Rows from block 3, named by matrix and row number. Rows with one number belong to one attention dimension. Each number is 128 + 24 x the weight over its row's rms, rounded and kept within 0 to 255. All counts start at 0. After the name is the row's rms in percent of the matrix's.
# q: attention query (model.blocks.3.attn.q.weight, 96x128), inputs 0-63
# k: attention key (model.blocks.3.attn.k.weight, 96x128), inputs 0-63
q.4 097 [148 133 116 139 109 109 123 180 153 117 148  88 143 125  69 130 138 113 143 151 108 113 145  88 173 122 118 112 139 155 142 134 109 127 147 121  97 121 131 135 123 120 155 125 131  75 147 126 109 110 136 134 128 129 129 171 109 141 127  86 153 153 102  99]
k.4 094 [120 160 134 151 109 129 123 165 142 134 128 108 146 100  83 103 118 130 150  94 119  80 103 101 137 112 102 143 163 153 143 114 126 133 148 153 109 128 113 112  91 107 136 111 145 133 138  96 147 133 104  99 130 130 124 165 105 128 132 142 169 119 128 163]
q.5 099 [148 124 131 123 158  81  90 137 102 135 137 160 147 128 159 121 167 138 157 131 140  96 162 143 168 137 148 125 165 125 119 140 123 156 145 111 130 131 113 138 118 102 158  89 113 115  93 135 144 149 107 158 149  69 145  96 152 138  69 118 110 141 154 126]
k.5 101 [130 146 141 135  98  93 128 123 114 121 137 146 181 134 135 149 144 145  95 125 122 142 152 103 151  88 140 151 116 107 153 130 148 140 142 115 140 113 130 151 114 136 154 107 148 159 110 119 146 149 105 152 141 123 132 117 123  72 107 112 149 144 156 162]
q.6 095 [143 122  95 132 151 125 133 137  91 170 130 146 128  96 108 125  95  94 140 138 148 131 148 150 121 148 102  87 146 122 128 141 150  84 136 103 100  97 122 116 130 135 149 131 153 141 136 121 131 129 149 130 131 198 107 144 115 118 178 150 136  89 102 111]
k.6 095 [142 131 121 127 122 148 129 157  92 168 105 127 153 153 147 155 122 121  91 147  88  85 151  93 133 171 162  97 118  75 168 112 171 126 127 125 109 140 133 137 183 170 147 108 128 135 163 118 132 146 120 155 113 145 104 117 119 137 184 143 140  79 153 146]
q.7 104 [135 111 114  76 149 130 140 132 159 150 137 134 120 130 124 132 124 125 152  80  99 121 136 170 157 104 154 146 158 123 135 118 171 119 128 100 137 110 114 128  73 130 152 153 122 156 141 126  65 127 139 123 124 135  84 139  89 150 137 191 107 128 162 127]
k.7 098 [156 149 112  93 182 134 147 146 124 139 169 122 129 105 117 148 122 148 141 100  99  86 141 127 162 125 124 173 148 161 143  77 148 105 115 132 111 125 121 105 109 147 105 166  79 112 103 107  99  87 124 147 123 101  79 148 113 152 159 143  85 130 122  90]
q.8 101 [137 168  99 141 100  97  94 132 146 144 129 112 155 121 126  92 131 112 144 162 138 106 142 107 129 121 110 132 134 119  99 154  92 121 170 100 122 163 160  92 151 102 172 157 136 151 106 125 152 116 102 139 141 102  89 119  98 129 128 169 116 148 154 167]
k.8 090 [129 124 123 144 118  95 110 161 140 132 118 141 146  92 128  87 114 103 151 151 139 127 108 122  95 120 104 111 139 119  70 106 149 130 129 105 127 140 144 120 133 132 146 150 125 102 123 122 115 144 118 127 112 152 101 117 121 109 155 131 140 145 149 122]
q.9 091 [150 132 155 126 162 135 122 135  95 144 131 103 110 153 154 133 142 137 132 145 129  93  95 139 119 152 119 129 140 129  74 127 131 127 145 102 149 103 143 139 125 121 105 102 177  85 139 146 139 111  80 128 141 129 173  80 136 138 107 101 140 137 143 111]
k.9 089 [144 138 105 111 146 135 134 134 132 143 108 126  75 161 110 163 121 153 158 134 115 133 137  82 139 109 115 104  80 149 140  91 151  93 141 106 138  97 127 119 126 121 139 124 153 124 150 175  91 138 100 146 134 142 172 102 162 175 107 148 172 163 139 141]
q.10 099 [153 167 143 208 143 136 125 135 169 136 102 134 137 103 157 125 135 164 120 120 143 139 127 110 182 142 151 120 143 118 140 100 105 112 136 145  96 114 144 109 152 145 102 199 129 104  97 165 166  95 130 145 135 128 131 116 158 110 142 108 104 137 149 145]
k.10 093 [126 151 158 148 103 119 131 120  98 166  94 175 115  84 128 109 162 151 141 113 147 126 101 135 146 103 127 100 135  59 134 118 128 138 138 125  84 117  99 131  94 133 126 146 113 122 146 139 166 109 123 104 121 164 115 100 129 137 102 123 102 161 132 108]
q.11 102 [ 77 100 149 121 114 131 120 160  84 139 121 168 164 149 128 115 145 134 107 145 130  82 131 126 158  91 118 134 130 163  97 143 124 120 155 107 135 163 130 148 169 107 154 124 122 126 134 142 130 125 153 163 132 132 158 148 160 102 116 125 127 138 150 126]
k.11 102 [129 135 120 101 133 110 120 133 103 151 123 122 106 114 171 128 110 127 118 114 139 117 118 119 139  92 160  97 151 118 122 157 102 135 161 163 146 149 122 131 135 113 141 139 100 161  88 166 109 158 140 138  87 122 150 133 119 169  77 135 131 116 164  95]
q.12 098 [ 95 146 114 135 114 160 100  99 141  89 104 154  91 100 119  94 119 160 132 143 108  80 110 116 162 106 125 169 116 114 122 143 153 120 122 104 144 134 100 125  91 131 161 104 125 191 138 111 132 110 133 120 173 148 114 127 125 129  95 105 135 139 131 146]
k.12 102 [ 92 149 175 144 114 166 139 117 177 111 152 103 158 132 112 114 101  93 131 134 116 136 131  85 147 119 169 205  83 117 124 161 110 149 112 138 137  89 116 107 158 114 139 160 100 128 151 128 147 104 127 149 133 148 116 116 122 118 134 118 158 157 162 136]
q.13 090 [ 99 160 137 126 112 128 170 142 106 133 102 138 133  96 164 143 127 135 105  91  96 142 120 105 125 180 143 115 148 160 115 141 122 102 150 154 133 119 143  95 114 120 159  91 114 106 116  99 100 145 128 164  96 132  95 150 125 171 119 115  91 137 140 121]
k.13 095 [109 131 130 170 110 100 143 133 122 155 136 167  97 107 151 153 104 119  88 105 122 135 176 153 108 129 143 130 187 130 115 176 152 134 116 114 162 158 142 102 121 122 158  82 126 144 141 137 120 138 147 105 178 160 127 121 113 190 130 139 140 102 158 123]
q.14 093 [111 134  87 162 121 135 121 119 125 145 111  91  96 115 156 118 140 161 148 102 151 205 114  82 104 107 155 148 107  85 139 123  91 152 145 130 120 116  94 131  74 150 119 164  91 130 133 163 137 172 127 115 127 121  94 124 120 129 121 133 110 135 125 127]
k.14 096 [127  79 114 165 128 125 131 121 113 177 104 104 160 162 108 111 129 174 119 135 108 160 140 112 107 127 106 186 125  85  93  85  80 102 135 133 119 147 114 121 124 175 103 108 112 106  90 136 136 111 133 124 103 109 121 111 156 153 127 110 130 141 116 102]
q.15 096 [126  88 115 117 137 152 156 109 190 136 153 155 107 125  92 135 116 144 122 110 105 112 108 114 140 106 120 167 125  82 137 159  89 118 140 175 114 104 116 114 103 110 114 129 167 136 123 168 131 137 141 120 162 129 123 138 140 144 108 119 168 121 144 112]
k.15 099 [156  95 126  97 156 133 140 177 164 110 116 140 142 136 154  98 138  95 105 142 118 130 132 121 129 160 146 154 131 115 150 126 110 172 136 144 128  85 128 137  80 142 115 159 120 106 132 140 158 140 152 134 111  98 125 111 134 142  99 157 140 125 157 148]
q.16 103 [103 140 124 145 112  88 122 130 143 114 132 139 118 102 116 167 144 112 167 125 154 147 117 107 124 154 146 174 134 131 150 151 151 130 145 125 158 119 148 115 151 129 133 101  90 118 136 108 144 158 155 172 137 186 136 146 136 135 167 145 139 134 119 122]
k.16 102 [123  90 130 121 102  85  96 137 110 129 113 180 132 117 141 145 143 138 133 135 127 140 120  90 130 146 149 179  99 113 168 139 158 112  85 168 137 101 154 135 118 154 139 107 142 139 129 117 147 111 154 149 113 158  90  89 126 101 148 119 109 150 151 108]
q.17 101 [100 164 142  84 103 141 121 100  98 133 140 140 147 122 131 116 117 191 159 143 139 154 162 122 129 141 130 103  91 138 114 128 137 153 114 165  87 121  95 152 126 124 144 125 139 103  86 129 143 178  97 148 127  97  81 149 124 108 126  99 165 154 140 100]
k.17 108 [135  98 136 119 130 105 143 108 113 122 200  87 165 126 139 130 177 161 139 176 109 122 167 159  93 130 174  91 138 120 127  90  85 143 158 117 139  99 110 163 108 137 167 105 106 144 117 120 162 111  99 133 161  90 108 111 112 117  94 138 152 137 121 137]
q.18 099 [111 123 109 152 158 135 136 133 143 135 130 174 112 110 159 149  96 117 138 136 126 122 164 118 146 146 141 139 129 114 139 201 171 133 111 119 125 185 119 116 120 123 144 148  96 124 145 109 150 154 159 137 119 122 100 155 183 111 147 158 130 142 119 105]
k.18 100 [128  96 135 150 134 142 133 134 189 135 117 170 150 123 184 158 170 104 116 124 115 130 154 118 158 131  87 133 151 121 132 132 124 134 118 100 159 178 126 112 169 107 121 142  94  74 111 121 136 144 156 130 133 122  96 117 106 116 122 158 147 120 125 114]
q.19 094 [125 116 162 131 114 173 145 130 109 109 155  98 179 133 125 123 149 122 165 130 116 116 151 141 130 189 123 153 172  93 118 137 124  99 132 125 119 112 115 126 105 157 100 137 138 174  91 112 161 115 127 129 128 127 157  83 117 139 150 131 141  71 108 148]
k.19 098 [122 156 139  98 124 135  88 120 105 116 128 110 154 163 140 132  86 140 144 127  98 139 115 196 147 161 140 122  87 104 130 112 145  86 157 144 100 139 120 124  96 150 175 160 181 136 167 130 146  97 124 103 145 128 100 147 140 157 132 120 111  89 128 137]
q.20 089 [122 128 116 126 113  83 137 182 129 115 102  94 104 104 139 134  95 144 175 160 129 135 169 178 135 154 144 180  85 161 126  89 162 143 104 112 145 119 137 104 121 148 107 110 161 134 110 153 103 174 101 126 147 114 152 125 119 194 156 101  92 128 144 145]
k.20 090 [157 105 111 167 116 101 167 156 131 100 139  89 157  77 115 114 101 133 133 159 104 121 151 184 123 138 132 176 118 186  96 107 136 127 130 134  93  94 133 119 103 124 124 130 161 110  87 139 148 127 101 159 143 142 107 109 128 165 130 112 114  98 159 167]
q.21 098 [110 136 146 156 146 102 132 143 138 134 173  96 174 101 163 111 146 145 109 150 140 142 155  99 138 110 116 112  79 113 114 123 156  97 143 155 101 141 121 125 122  98 104 149 154 161 124 130 119 123 163  99 156 143 106  49 167 118 122 142 146 183 114 132]
k.21 101 [149 119 148 130 156 119 141 127 169 156 158  82 163 129 155 126 130 140  93 175 128  92 126 159 159 128 140 105 119 104 125 179 117  57 129 124 104 107  97 124 146  99 118 130 163 143 158 140 158 148 136 117 127 165 112  79 168 110 107 116 157 157 119 121]
q.22 099 [134  86 124 119 106 100  69 111 127 139 137 138 113 169 108 144 128 134 119 175 124 149 134 110  62 121 116 118 109  80 114 119 125 111  94 124 128 136 164 134 116 123 104 131  98 119 146  97 144 135 137 129 148 118 113 147 156 151 119 167 114 120 156 148]
k.22 098 [129 158 119 183  87 140  92 120  99  95 128 104  78 182 153 133 101 123 154 157 106 113 129 117  87 153 121 115 158 132  69  71 144 147 106 142 140 107 111 126 116 150  99 120  65 107 127 118 151 145 151 137 132 152 120 123 126 140 128 131 120 126 143 128]
q.23 096 [112 126 145 165 124 186 118  74 125 140 136 144 114 111 148 112 101  71 129 137 130 153 141 125 133 138 109 140 109 135 153 116 188 146 146 155 121 125 166 122  96 153 128 141 168 162 125 106 128 120 136 149 156 102 156 157 120 173  85 152 115 145 120 124]
k.23 101 [102 120 131 102 110 183 139 112 104 159 161 121 124 134 163  79 136  89 107 144 107 155 126 107 158 139 113 117  89 112 146 150 120 144 134 125 129 134 131 156 142 109  82 106 131  98 161 103 138 148 129 188 144 101 142  95 152 154  96 140  93 140 148 111]
q.24 093 [175 120  96 121 100 126 145  99 134 161 107 166 140 163 109 101 151 112 165 130  80 106 116 102 105 154 125 140 160 100 151 105 148 106 139 105 125 132 128  95  95 114 107  75  82 106 111 159 112 161 129 127 144 149 112 106 105 143 144 143 158 118 134 144]
k.24 097 [149 139 100 173 121  89 149 161  94 154 100 170 157 143 128 148 131 125 169 123  92 126 142 110 115 119 137 123 109 104 168 104 158 140 107 137 107 131 121 130 118 117 117 120 115 100  79 121 181  95 131 104 141 108 116 110 152 172 130 112 130 133 171 119]
q.25 100 [141  96 109 161 200 115  79 137 141 145 161 107 138 142  99  44 160 158 102 108 157 112 117 172 132 134 129 129 157 103 157  98 133 128 128  99 128  95 152 118 115 118 121 108 177 143 154 128 115 108 113 102 109 137  98 119 177  91 160 159 122 125 132 111]
k.25 103 [150 134 124 168 163 131 127 128 128 100 154 119 125 130 132  76 152 103  99 129 178 169 127 123 127 117 119 175 137 114 134 116 169 132 115 127 108 104 115 167 136 121 160 142 134 116 118 136 115  92 142 155 153 155 110 142 160  89 137 123 129 127 124 110]
q.26 090 [141 148 127 176 153 109 122 121 120 163  88 107 139 116 103 147  96 134 138 117 139  95 109 154  92 137 160  93  96 139 127 126 156 138  93 106 119 153 114 130 152 132 152 138 122 133 144 138 116 166 110 141 140 151  86 116 140 103 134 115 151 156 134 102]
k.26 092 [141 135 154 166 178 160 126 149 129 105 119 121 171 103 152 123 154 123 141 141 159 140 134 105 130 130 110 100 132 136  79 133 160 121 108 112  62 155 112 131 143 143 121 100 116 149 140 143 108 172 130 158 117 114 120  83 120 143 124 121 154 130 135 133]
q.27 098 [194 121 106 143  92 134 103 100 166 136 139 122 149  96 150  94 137 147 114 107 108 124 152 165 111 187 140 135 158 142 108 101 142 135 109 130 163 208 144 155 145 180 109 104 104 129 140 118 122 136 119 103 111 142 118 108 112 135 149  90 153 152 111 118]
k.27 091 [140 134 131 166 111 146 121 148 136 107 146 117 133 133 137 125 148 163 111 117 126 108  88 120 105 120 121 145 174 131 123 136 126 117 144 138 164 189 133 154 110 140 129  99 118 170 162  92 127 132 120 112 141 159 111 128 180 133  85 155 141 139 145 142]
q.28 093 [ 81  99 128 157 148 124 129 107 146 120 125 124 144 184 122 152 159 130 110 124 161 132 129  93 126 153 105 152 140 119 107 134  91 124  94 167 109 175 111  89  70 108 123  89 111 145 100 133 115 172 152 138 145 148 184 165 111  69 124 115 143 144  99 104]
k.28 092 [100 119 142 142 164 106 115  90 143  99 123 118 153 176 162 150 126 163  93 120 136 123  92 150 129 121 103 120 119  94  87 120 118 121  65 132 105 178 168  82  63 107 136 122 118 110 101 131 105 125 141 139 121 102 124 135 151 108  94 121 122 111 161 110]
q.29 090 [106 146 162 118  95 159 127 138 157 110 130 120 118 180 107  80 138 124 119 143 130 136 112  96 137 173 162 159 141 129 133 167 133 127 151 155 184 122 122 129 107 159 135 147 116 131 141 133 153 147 103 114 118 129 142 146 104 122 147 121 166 119  84 136]
k.29 091 [119 127 114 150  91 156  91 149 129 139 132 116 142 153 119 104 133 118 136 115 151 123  95 133 122 146 139 112 166 130 162 126 105 131 127 114 170  99 201 146 117 166 152 167 144 102 137 149  96 145 132 122 110 140 164  97  86 164 152 104 131 111 122 108]
q.30 097 [128 143 144 122 108 164 166 120  94 177 160  97 141 155 138 128  91 126 129 119 138 101 141  98 103 139 144 135 104 130  97 141 148 106 109 127 115 146 166 136  80 112 104 149 116  87 122 120  93 115 145 113 125 123 151 156 123 133 135 156 166 101 132 135]
k.30 091 [190 101 129 105 161 133 125 106 134 174 129 106 121 183 141 145 133 152 165 164 158 144 111 139 116 171 138 138 163 112 117 143 143  75  80 134 152 118 141 105  87 134  82 121 119 115 153 117  99  77 133 100 167 137 154 143  53 113  90 143 151  88 129 135]
q.31 102 [152 122 149 148 152  94 177 166 112 141 164 132 103 158  95 140 146 136 132 151 128 162 103 121 146 133 135 131 128 149 103 112 124  99  80 122 141 147 103 176 144 150 116 188 132 129 139 142 133 163 128 106 121  87 113 170 158  92  71 115 141 117  99  94]
k.31 104 [169 151 158 175 165 115 168 156  92 122 141 109 111 107 132 120 145 167 104 118 126 151 151 108 131 133 156 112 130 119 128 137 119 135  87 138 146 116 162 167 132 151  98 128 121 140  96 117 144 180 110 126 121  97 125 164 112 119 105 154 108 133  77 141]
q.32 092 [114 120 116 125 115 100  95  89 135 132 148 147 111 135 140 114 120 136 157 143 114 129  63 169 149 105 114  95 109 155 141 176 156 156 137 130 130 144  91 149 139 125 125 144 128 131 137 111 134 118 142 110 156 169 126  90 114 162 115 140 116 141 147 107]
k.32 092 [128 106 155 147  81 131 116 143 140 116 163 101 139  90 101 112 121 108 121 182 105 101  83 153 116 149 151 120 133 141 155 133  91 117 113 148 140 146 108 136 157  91  93 175 118 100 115  86  93  93 116 143 120 125 136  86 139 164  96 150  73 106 144 148]
q.33 098 [111 148 109 113 109 109 134 117 171 136 147 156 121 132 139 150 108 123 158 138 113 137 125  88  96 121 103  99 129 180 146 120 135 146 119 157 114 116 107 146 138 125 133 130 118 112 123 106 143 131 164 149 107 114 129 161 134 104  88 120  66 131 171 125]
k.33 097 [115 106 135  84  97  92 146 106 167 118 121 140 116 115 154 134 129 138 127 128 112  82 113 130 112 109 117 101 134 155 136 133 150 163 138 120 133 132 124 151 130 128 108 116 105  98 125 123 141 169 152 113  99 109 158 167 102 107 115  93  99 135 104 174]
q.34 097 [122 151 133 164  88 113 142 110 154 175 152 129 126 125 143 114 144 111 100 127 153 104  92 132 156 117  94 130 142 111 123 116 106 180 132 136 141 138 157 129 128 141  98  83  97 125 110 118 136  69  89 116 116 141 171 143 159 142 124  87 135  64 105 131]
k.34 095 [123 189 176 140 128 137 140 103 145 188 135 124 128 185 121 117 171  84 144 132 144 150  97 161 131 123  98 108 125 131 163 106 147 131  99 128 164 122 163 115 179 112 123 119 120 146 117 145 161  90 100 152 141 136 156 169 156 137 134 101  86 101 143 147]
q.35 092 [ 94 174 101 140 127 150 118 100 139 134 139 189 112 144 112 118  85 136 151 102 111 147 134 147 139 110 134 145 126 102 149 115 146 115 141 112 135 141 188  79 148 115 102 145 154 114 153 125 160  85 120 134 171 140 111 114  89 127  91 113 132 129 126 111]
k.35 090 [116 140 141 107 138 149 111 122 152 134 162 159 173 103 128 106 109 107 160 129 131 139 147 123 140  94 115 104 142 106 114 126 106 136 127 153 144  85 184 120 165 116  57 142 142 134 124 171 135  80 163 142 166 139 144 118 107 160 130 108 152 169 122 105]
q.36 092 [112 119 109  95 101 152 170 138 134 145 151 135 120 121 177 116 114 108 119 139 180 142 129 116  88 120 109 149 130 171  97 138 129 174 155 125  98 119 142 148 167 132  90  93 138 108  90 146 152 131 148 112 119 101 115  95 152 128 128 150 133 130 116 155]
k.36 094 [106  80  90 102 139 131 150  72 141 170 170 123 116 115 144 138 149  91 139 106 154 129 110 120 105 138 115 103 133  90 132 126 109 141 141 107 105  97 132 160 139 131 140  92 140 137 108 121 138  87 159 102 162 120 160 144 136 130 116 149 122 100  96 143]
q.37 106 [114 125 130 125 104 141 131 110 153  82 155 127 125 100 144 139 100  91 167 155 136 126 166 149 122 145 154 146 179 130 137 152 149 142 124 111 149  95 109  99 114 141 186 138 124 142  94 135 142 132 159  97  79 139 115  69 138  97 166  93 181 106 144  83]
k.37 101 [147  92 127 129 132 128 130 118 129  80 103 132 145 135 116 136 109 130 141 148 113 115 185 128 148 149 126 136 144 105 159 157 174 148 121 128 145 107 124 131 133 139 148 133 114 126 125 149 130 137 160 147 144 131  75  87 131 127 127  50 137 114 129 119]
q.38 096 [131 136 154 123 154 108 109 176 137 110 147 109 141 157 106  49 125 145 151 156  90 142  60 111 137 142  87  85 142 119 124 121 133 147 138 155 145 122 136 126 128 120  91 142  69 100  83 125 110 158 131 117 113 111 151 142 148 113 155 134 164 132 124 129]
k.38 090 [129  98 153 158 172 115 109 115 103 155 150 140 139 127  84  72 130 156 111 160  79 117  68  97 119 143  82 144 152 158 134 126 118 160 132 108 124 124 129 126 119 159 154  98  87  95 149 138 113 123 135 159 117 181 175 120 100 140  93 134 138 129 178 154]
q.39 104 [115 157 106 109 177 113 130 158 142 140 143 180 141 134 142 131 158 114 132 111 149 170 117 133 111 167 179 142 134 100 106 133 116  75  86  73 124 133 105 116 159 139 107 136 102 146 108 110 153 104 115  56 136 135 129 138 163 149 127 136 123 116 127  66]
k.39 098 [134 158 135  84 185  70 111 153 174 153  99 149 132 127 124 158 119 121 129  85 138 142 120 129 118 172 150 125 151 123 139 114  71 145 124 123 133 127  95 103 165 131 130 115 109 128 111 122 143 102 118  61 110 134  98 108 120 123 127 175 183  97 141  98]
q.40 093 [118 141 129  62 149 121  93 106 115 134 165 145 105 116 130 137 142 133  92  65 111 133 147 114 145 151 144 141 120 132 125 157 180 126 132  80 134 114 143 105  92  96 114 110 143 173 115 174 108 122 118 126 126 107 146 118 143 131 148 108 101  96 153 146]
k.40 093 [114 147 152 108 121 150 140 147 139 122 136  82 156 151  99 152 109 153 122 110  99 166 137  99 138 123 118 124 130 145 152 122 134  99 135 108 160 100 118 147 120 134 132  83 118 128 103 154 112 104 166 110 125 131  92 132 141 104 114 130 121 120 110 117]
q.41 102 [111  39 128 111 111 116 117  77 103 158 140 139 140 129 149 139  98 159 170 102  55 135 155 129 137 134 107 175 130  71 167 122 116 128 114 138 113 127 163 120 135 119 130 154 135 140 103  97 190 114 165 153 112 166 145 128 111 135 132 162 110 131 130 125]
k.41 102 [130  56 129 115  97 138 132 111 121  99 102 163 141 143 151 140 125 139 210 105  67 124 174 114 171 107 105 133 149  97 141 122 124 121 110 156 122 172 133 111 105 124 139 162 134 147 148 107 137 129 166 169 118 128 152 125 135  89 133 159  95 106 142 121]
q.42 102 [133 127 121  86  99 148 116  98 180 119 111 126 136 122 129 163 135 140 131 131 127 166 128  93 185 114 134 143 132 105  97 117 126 158 102 137 123 171 184 149 112 120 112 135 141 152 162 158 125 150 135 127 108 144 133  89 112 109 136 122 104 107 120 139]
k.42 103 [167 127  96 120 117 103  78 143 122 142 108 155 152 135 100 147 121 118 160 163 149 166 109 154 174 118 116 113  72 117 117 143 116 152 105 114 182 187 164 115  88 121 127 143  97 123 160 164 171  98 112 126 123 131  94 112 143 120 154 128 125 117 106 152]
q.43 101 [116 133  81 135 203 146 114 132 128 141 119 119 176 100 121 133  79 127 105  88 116 131 114  81 132 119 179 129 162 134 126 102 129 147 130 131 117 114 104 145 141 177 130 137 112 147 164 144  90 105 116 159 138 111 160 129 129 122  98  90 127  68 135 126]
k.43 090 [103 122 102 146 194 132 102 135  90 190 128 119 124 119 158 149 107 133 116  96 139 142 114  89 171 125 151 147  83 128 111 153 132 175 151 149 132 124  91 117 163 147 106 150 143 139 147 140 148 109  72 122 110 113 122 126 136 128  92 135 125 122 125 101]
q.44 099 [ 99 104 109 152 119  75 140 113 118 119 124 136 127 152 153 146 129 105 135 122 150 108 145 123 143 150 131 120 174  62 142 173 100 137 102  94 115 134 167 142 169 134 150  91 174 135 114 146  91  92 116 137 130  97 116 125 148 133  98  86 170 124 153 130]
k.44 096 [102 160 102 128 143 105 142 153  90  89 116 140 152 124 151 122 135  97 104 136 126 102 136 108 148 121 129 104 150 123 116 186 104 129  94  99  93 111 148 150 155 104 102 126 146 107 115 158  96 132 136 120 113 111 176 137 158 113 136 112 139 111 158  94]
q.45 102 [ 97  52 134  84 148 118  79 111  92 141  99 126 153 133 161 122 110 107 142 140 113 128 167 103 161 164 132 116 108 135 151 147 140 152 133 195  73 117 122 121 136 138 160 121 126 116 156 126 131 164 122  94 132 112  75 132 119 127 116 125 139  94 121  87]
k.45 097 [ 85  73 116 130 113 122  93 112  88 129 163 113 190 163 148 129 187  97 152 115 124 117 170  89 120 145 140 131 116 125 109 173 108 133 104  83  81 138 149  99 118  96 145 125 145 127 142 105  99 156 114  86 110 149  97 113 121 112  79 127 121 125 118 114]
q.46 096 [166 128 162 103 100 145  93 155 106 109 109 139 139 101 100 122 137 120 125  96 153 109 197 113  95 131 116 112 137 131 129 130 122 145 135 127 111 118 132 131 122  91 153 115 143 120 108 166  92 131 121  77 172 160 146 109 131 153 104 114 108 145 130  98]
k.46 093 [135 156 177 118 140 113  95 153 130 118 102 128 118  86 121 146 120 137 139 128 171 119 137 122  86 122 126 135  65 135 142 129 139 134  85  98 139 135 118 161 133 121 129 145 163 133 109 147 108 116 115 115 168 150 124  99 132  94  99 102 134 158 136 132]
q.47 096 [124 150 105 124 135 131 124  93 123  82 163 140 100 125 133 102 107 136  95 133 106 119 165 117  97  72  97 141 146 117 147 186 119 111 111 131 135 111  82  97 158 144  81 117 155 139 105 138  95 120 117 134 137 123 125 167 165 112 117 160 126 132 105 155]
k.47 095 [166 170 129 117 172 132 117 123 119 144 150 147  93 151 131 166 119 140 156 140 108 123 117 148 115 112 126 147 131 104 153 121  84 124 118 130 120 118 136 130 139 108 122 106 127 120 136 117 119 135 179 142 134 152 113 148 161 123 128 116  97 163 120 164]
q.48 102 [120 153 156 175  74 109 114 115  96 122 138 122 141 127 178 153 159  97 115 152  92 131 155 119 114 129 105  92 142 171 128 135 149 166 109 157  64 126 140 169 111  87 152 132 143 168 172 104 142 131 142 114 136 118 126 132 143 113 129  82 143 130 113 132]
k.48 105 [128 164 194 151 136 112  94 125 144 144  93 110 152 165 137 162 144 122 127 122 110 142 125 126 136 104 136  62 141 120 102 186 182 104 151 146 119 139 125  95 128  92 155 141 133 129 152 118 182 147 130 145  99 147 140 164 120 143 136 133 116 152 129 130]
q.49 096 [142  96 143 160 149 147 131 100 173 167 108 156 150 100 161  76 119 119 135 126 129 122 136 129 143 118  98  99 146 117 116 148 141 173 106 131 139 157 132 109 113 136 146 168 132 170 121 119 141 109  76 173 113  80 146 157  92 112 136 120 124 118 146 102]
k.49 106 [105 151 123 155 123 130 117  79 156 148 139 153 117 139 134 134 148 104 146 144 135  77 137 138 151  91 138 121 147 146  88 114  91 176 126 164 105 140 153 110 119 146 148 148 122 153  97 108 115 133  59 143 126 156 125 132 153 119 145 142 144 145 135 105]
q.50 096 [ 99 126  93 124 127 109  86 112 112 128 151 115 113 157  90 128 149 161 127 151 185 119 164 112 137 127  88  96 143  93 108  88 108  84 104 146  99 151 154  96 126 152 119 176 124 134 134 137 139 136  85 132 119 147 156 124 161 128 115 132 130 120 100 108]
k.50 103 [149  82 144 160 160 108  86 143 107 116 128 139 139 145 119 101 110 121 137 146 139 129 100 123 173 142 101 124 108 131 125 102  67  83 122 130 139 100 141 158 119  97  73 161 141  76 122 119 137 136 124 119  91 132 148 131 170 125 126 138 157 126 106 130]
q.51 101 [146 124 117 142  91 122 142 159 100 123 135 159 152 139 115 153 122 124 136 145 154 133 164  97 124 148 126 162 144 135 128 139 147 128 122 156 124 182  95 138 178  90 114 136 146 136 113  86 123 126 118 125  81  88  92  97 145 125 175 118 119 109 155 109]
k.51 095 [125 109 131 119 120 174 111 127 104 127 131 164 139 105 102 128 122 134 106 104 163 175 154 120 125 101 170 147 159 145 118 108 113 117  97 139 139 167 104 136 152  90 116 122 176 121 115 101 161 124 107 120 104  98  77 113 159 163 153 114 140  92 154 125]
q.52 101 [127 167 129  97 137  87 132 114 136 150 130 131  89 149 106 145 139 162 141 107 170 165 166 148 120 130 126 125 150 132 108 130 147 163 125 150 116 126 117 186 139  88 131 119 154 158  44 152 102 108 135  79 113 106 156 129 124 137 174 168 117  99 154 136]
k.52 101 [130 139 129 141 130  82 145 133 137 173 147 121  96 154 102 143  99 204 108 129 143 106 151 123  88 126 118 102 143 147  86 140  98 118 117 137 102 112 120 124 140 122 128 105 131 153  97 148 119 138 102  89 104  81 127 127 133 150 170 146  89 111 118 127]
q.53 098 [124 129 145 110 138 133 110  87 124  90 181 123  88 111 107 137 143 116 122 159 106  98 108 134 110 119 100  59 171 122  98 133 122 158 158 132 101 163 114 186 143 140 116 142 143 108 102 148 126 155 131 141 104 132 148 129  94 122 147 103  94 127 164 103]
k.53 107 [115 136 174 118 136 120 109  99 118 119 143 130 125 125 111 134 128 140 111 189  92 138 147 119 119 107 120 107 149 154 101 108 122 172 132 110 112 122 139 125 141 150 133 145 169  83 130 107  82 125 137 100 106 118 135 149 117  97 153 115 147 132 153 108]
q.54 098 [141 166 123  85  90  65 107 132 152 159 115 148 183 125 115 133 159 128 102 163 136 154 136 153 126 105 144 131 106  88 158 177 123 143 158 135 100 112 141 105 111 136 153  87 130 136 137  57 128 128 121 133 129 152 136 171  90 131 131 121 116 102  97 151]
k.54 107 [113 126 102  99  84  90 156 108 142 167 126 150 196 127 125 143 176 133 167 158 140 121 119 131 128 136 136 108  96 134 200 149 140 143 154 136  88 113 159 118 108 136 136  92  96 113 126 117 100 147 147 122 128 120 110 156 139 136 137 126 123 130 141  89]
q.55 116 [153 197  90  77 100 148 111 133 111 125 148 141 124 126 162 157 120 148 158 108 122  97 170  62 106 128 143 111 128 116 104 147 167 125 103  92 175 122 127 137 131 113 181 141 155 114 151 159 143  97 100 150 112 128 113 129 152 103 138 121 135 120 127 140]
k.55 115 [143 198 110 101 121 121 152 100  94 116  96 121 128 119 168 144 125 130 168 125 117 145 162 117 126 170 162  90 101 165  82 125 167  96 121 104 160  91 109 116 156 136 186 120 114 111 142 119 132 109 124 144 127 121 112 128  97 154 153 124 122 127 148 116]
q.56 098 [146 150 105 102 186 138 173 120 126 151 109 123 129 125 134 138 126 181  82 114 163 122  81  70 122 117 160 136 116 116 133 139  93 155 108 133 137 159 111  92 117 126  97 135 135 150 123 179  95 125 175 101 139 130 165 115 120 136  83 134 113 160 121 125]
k.56 108 [134 125 104 111 122 145 178 149 118 120 108 130 111 119 116 128  79 161  57 125 107 111  79  89 145 146 136 130 132 106 110 146 101 156 133 127 127 162 133  98 141 131 109 119 157 152 128 149 106 120 135 111 163 157 194 145 131 133 109 126 164 138 123 135]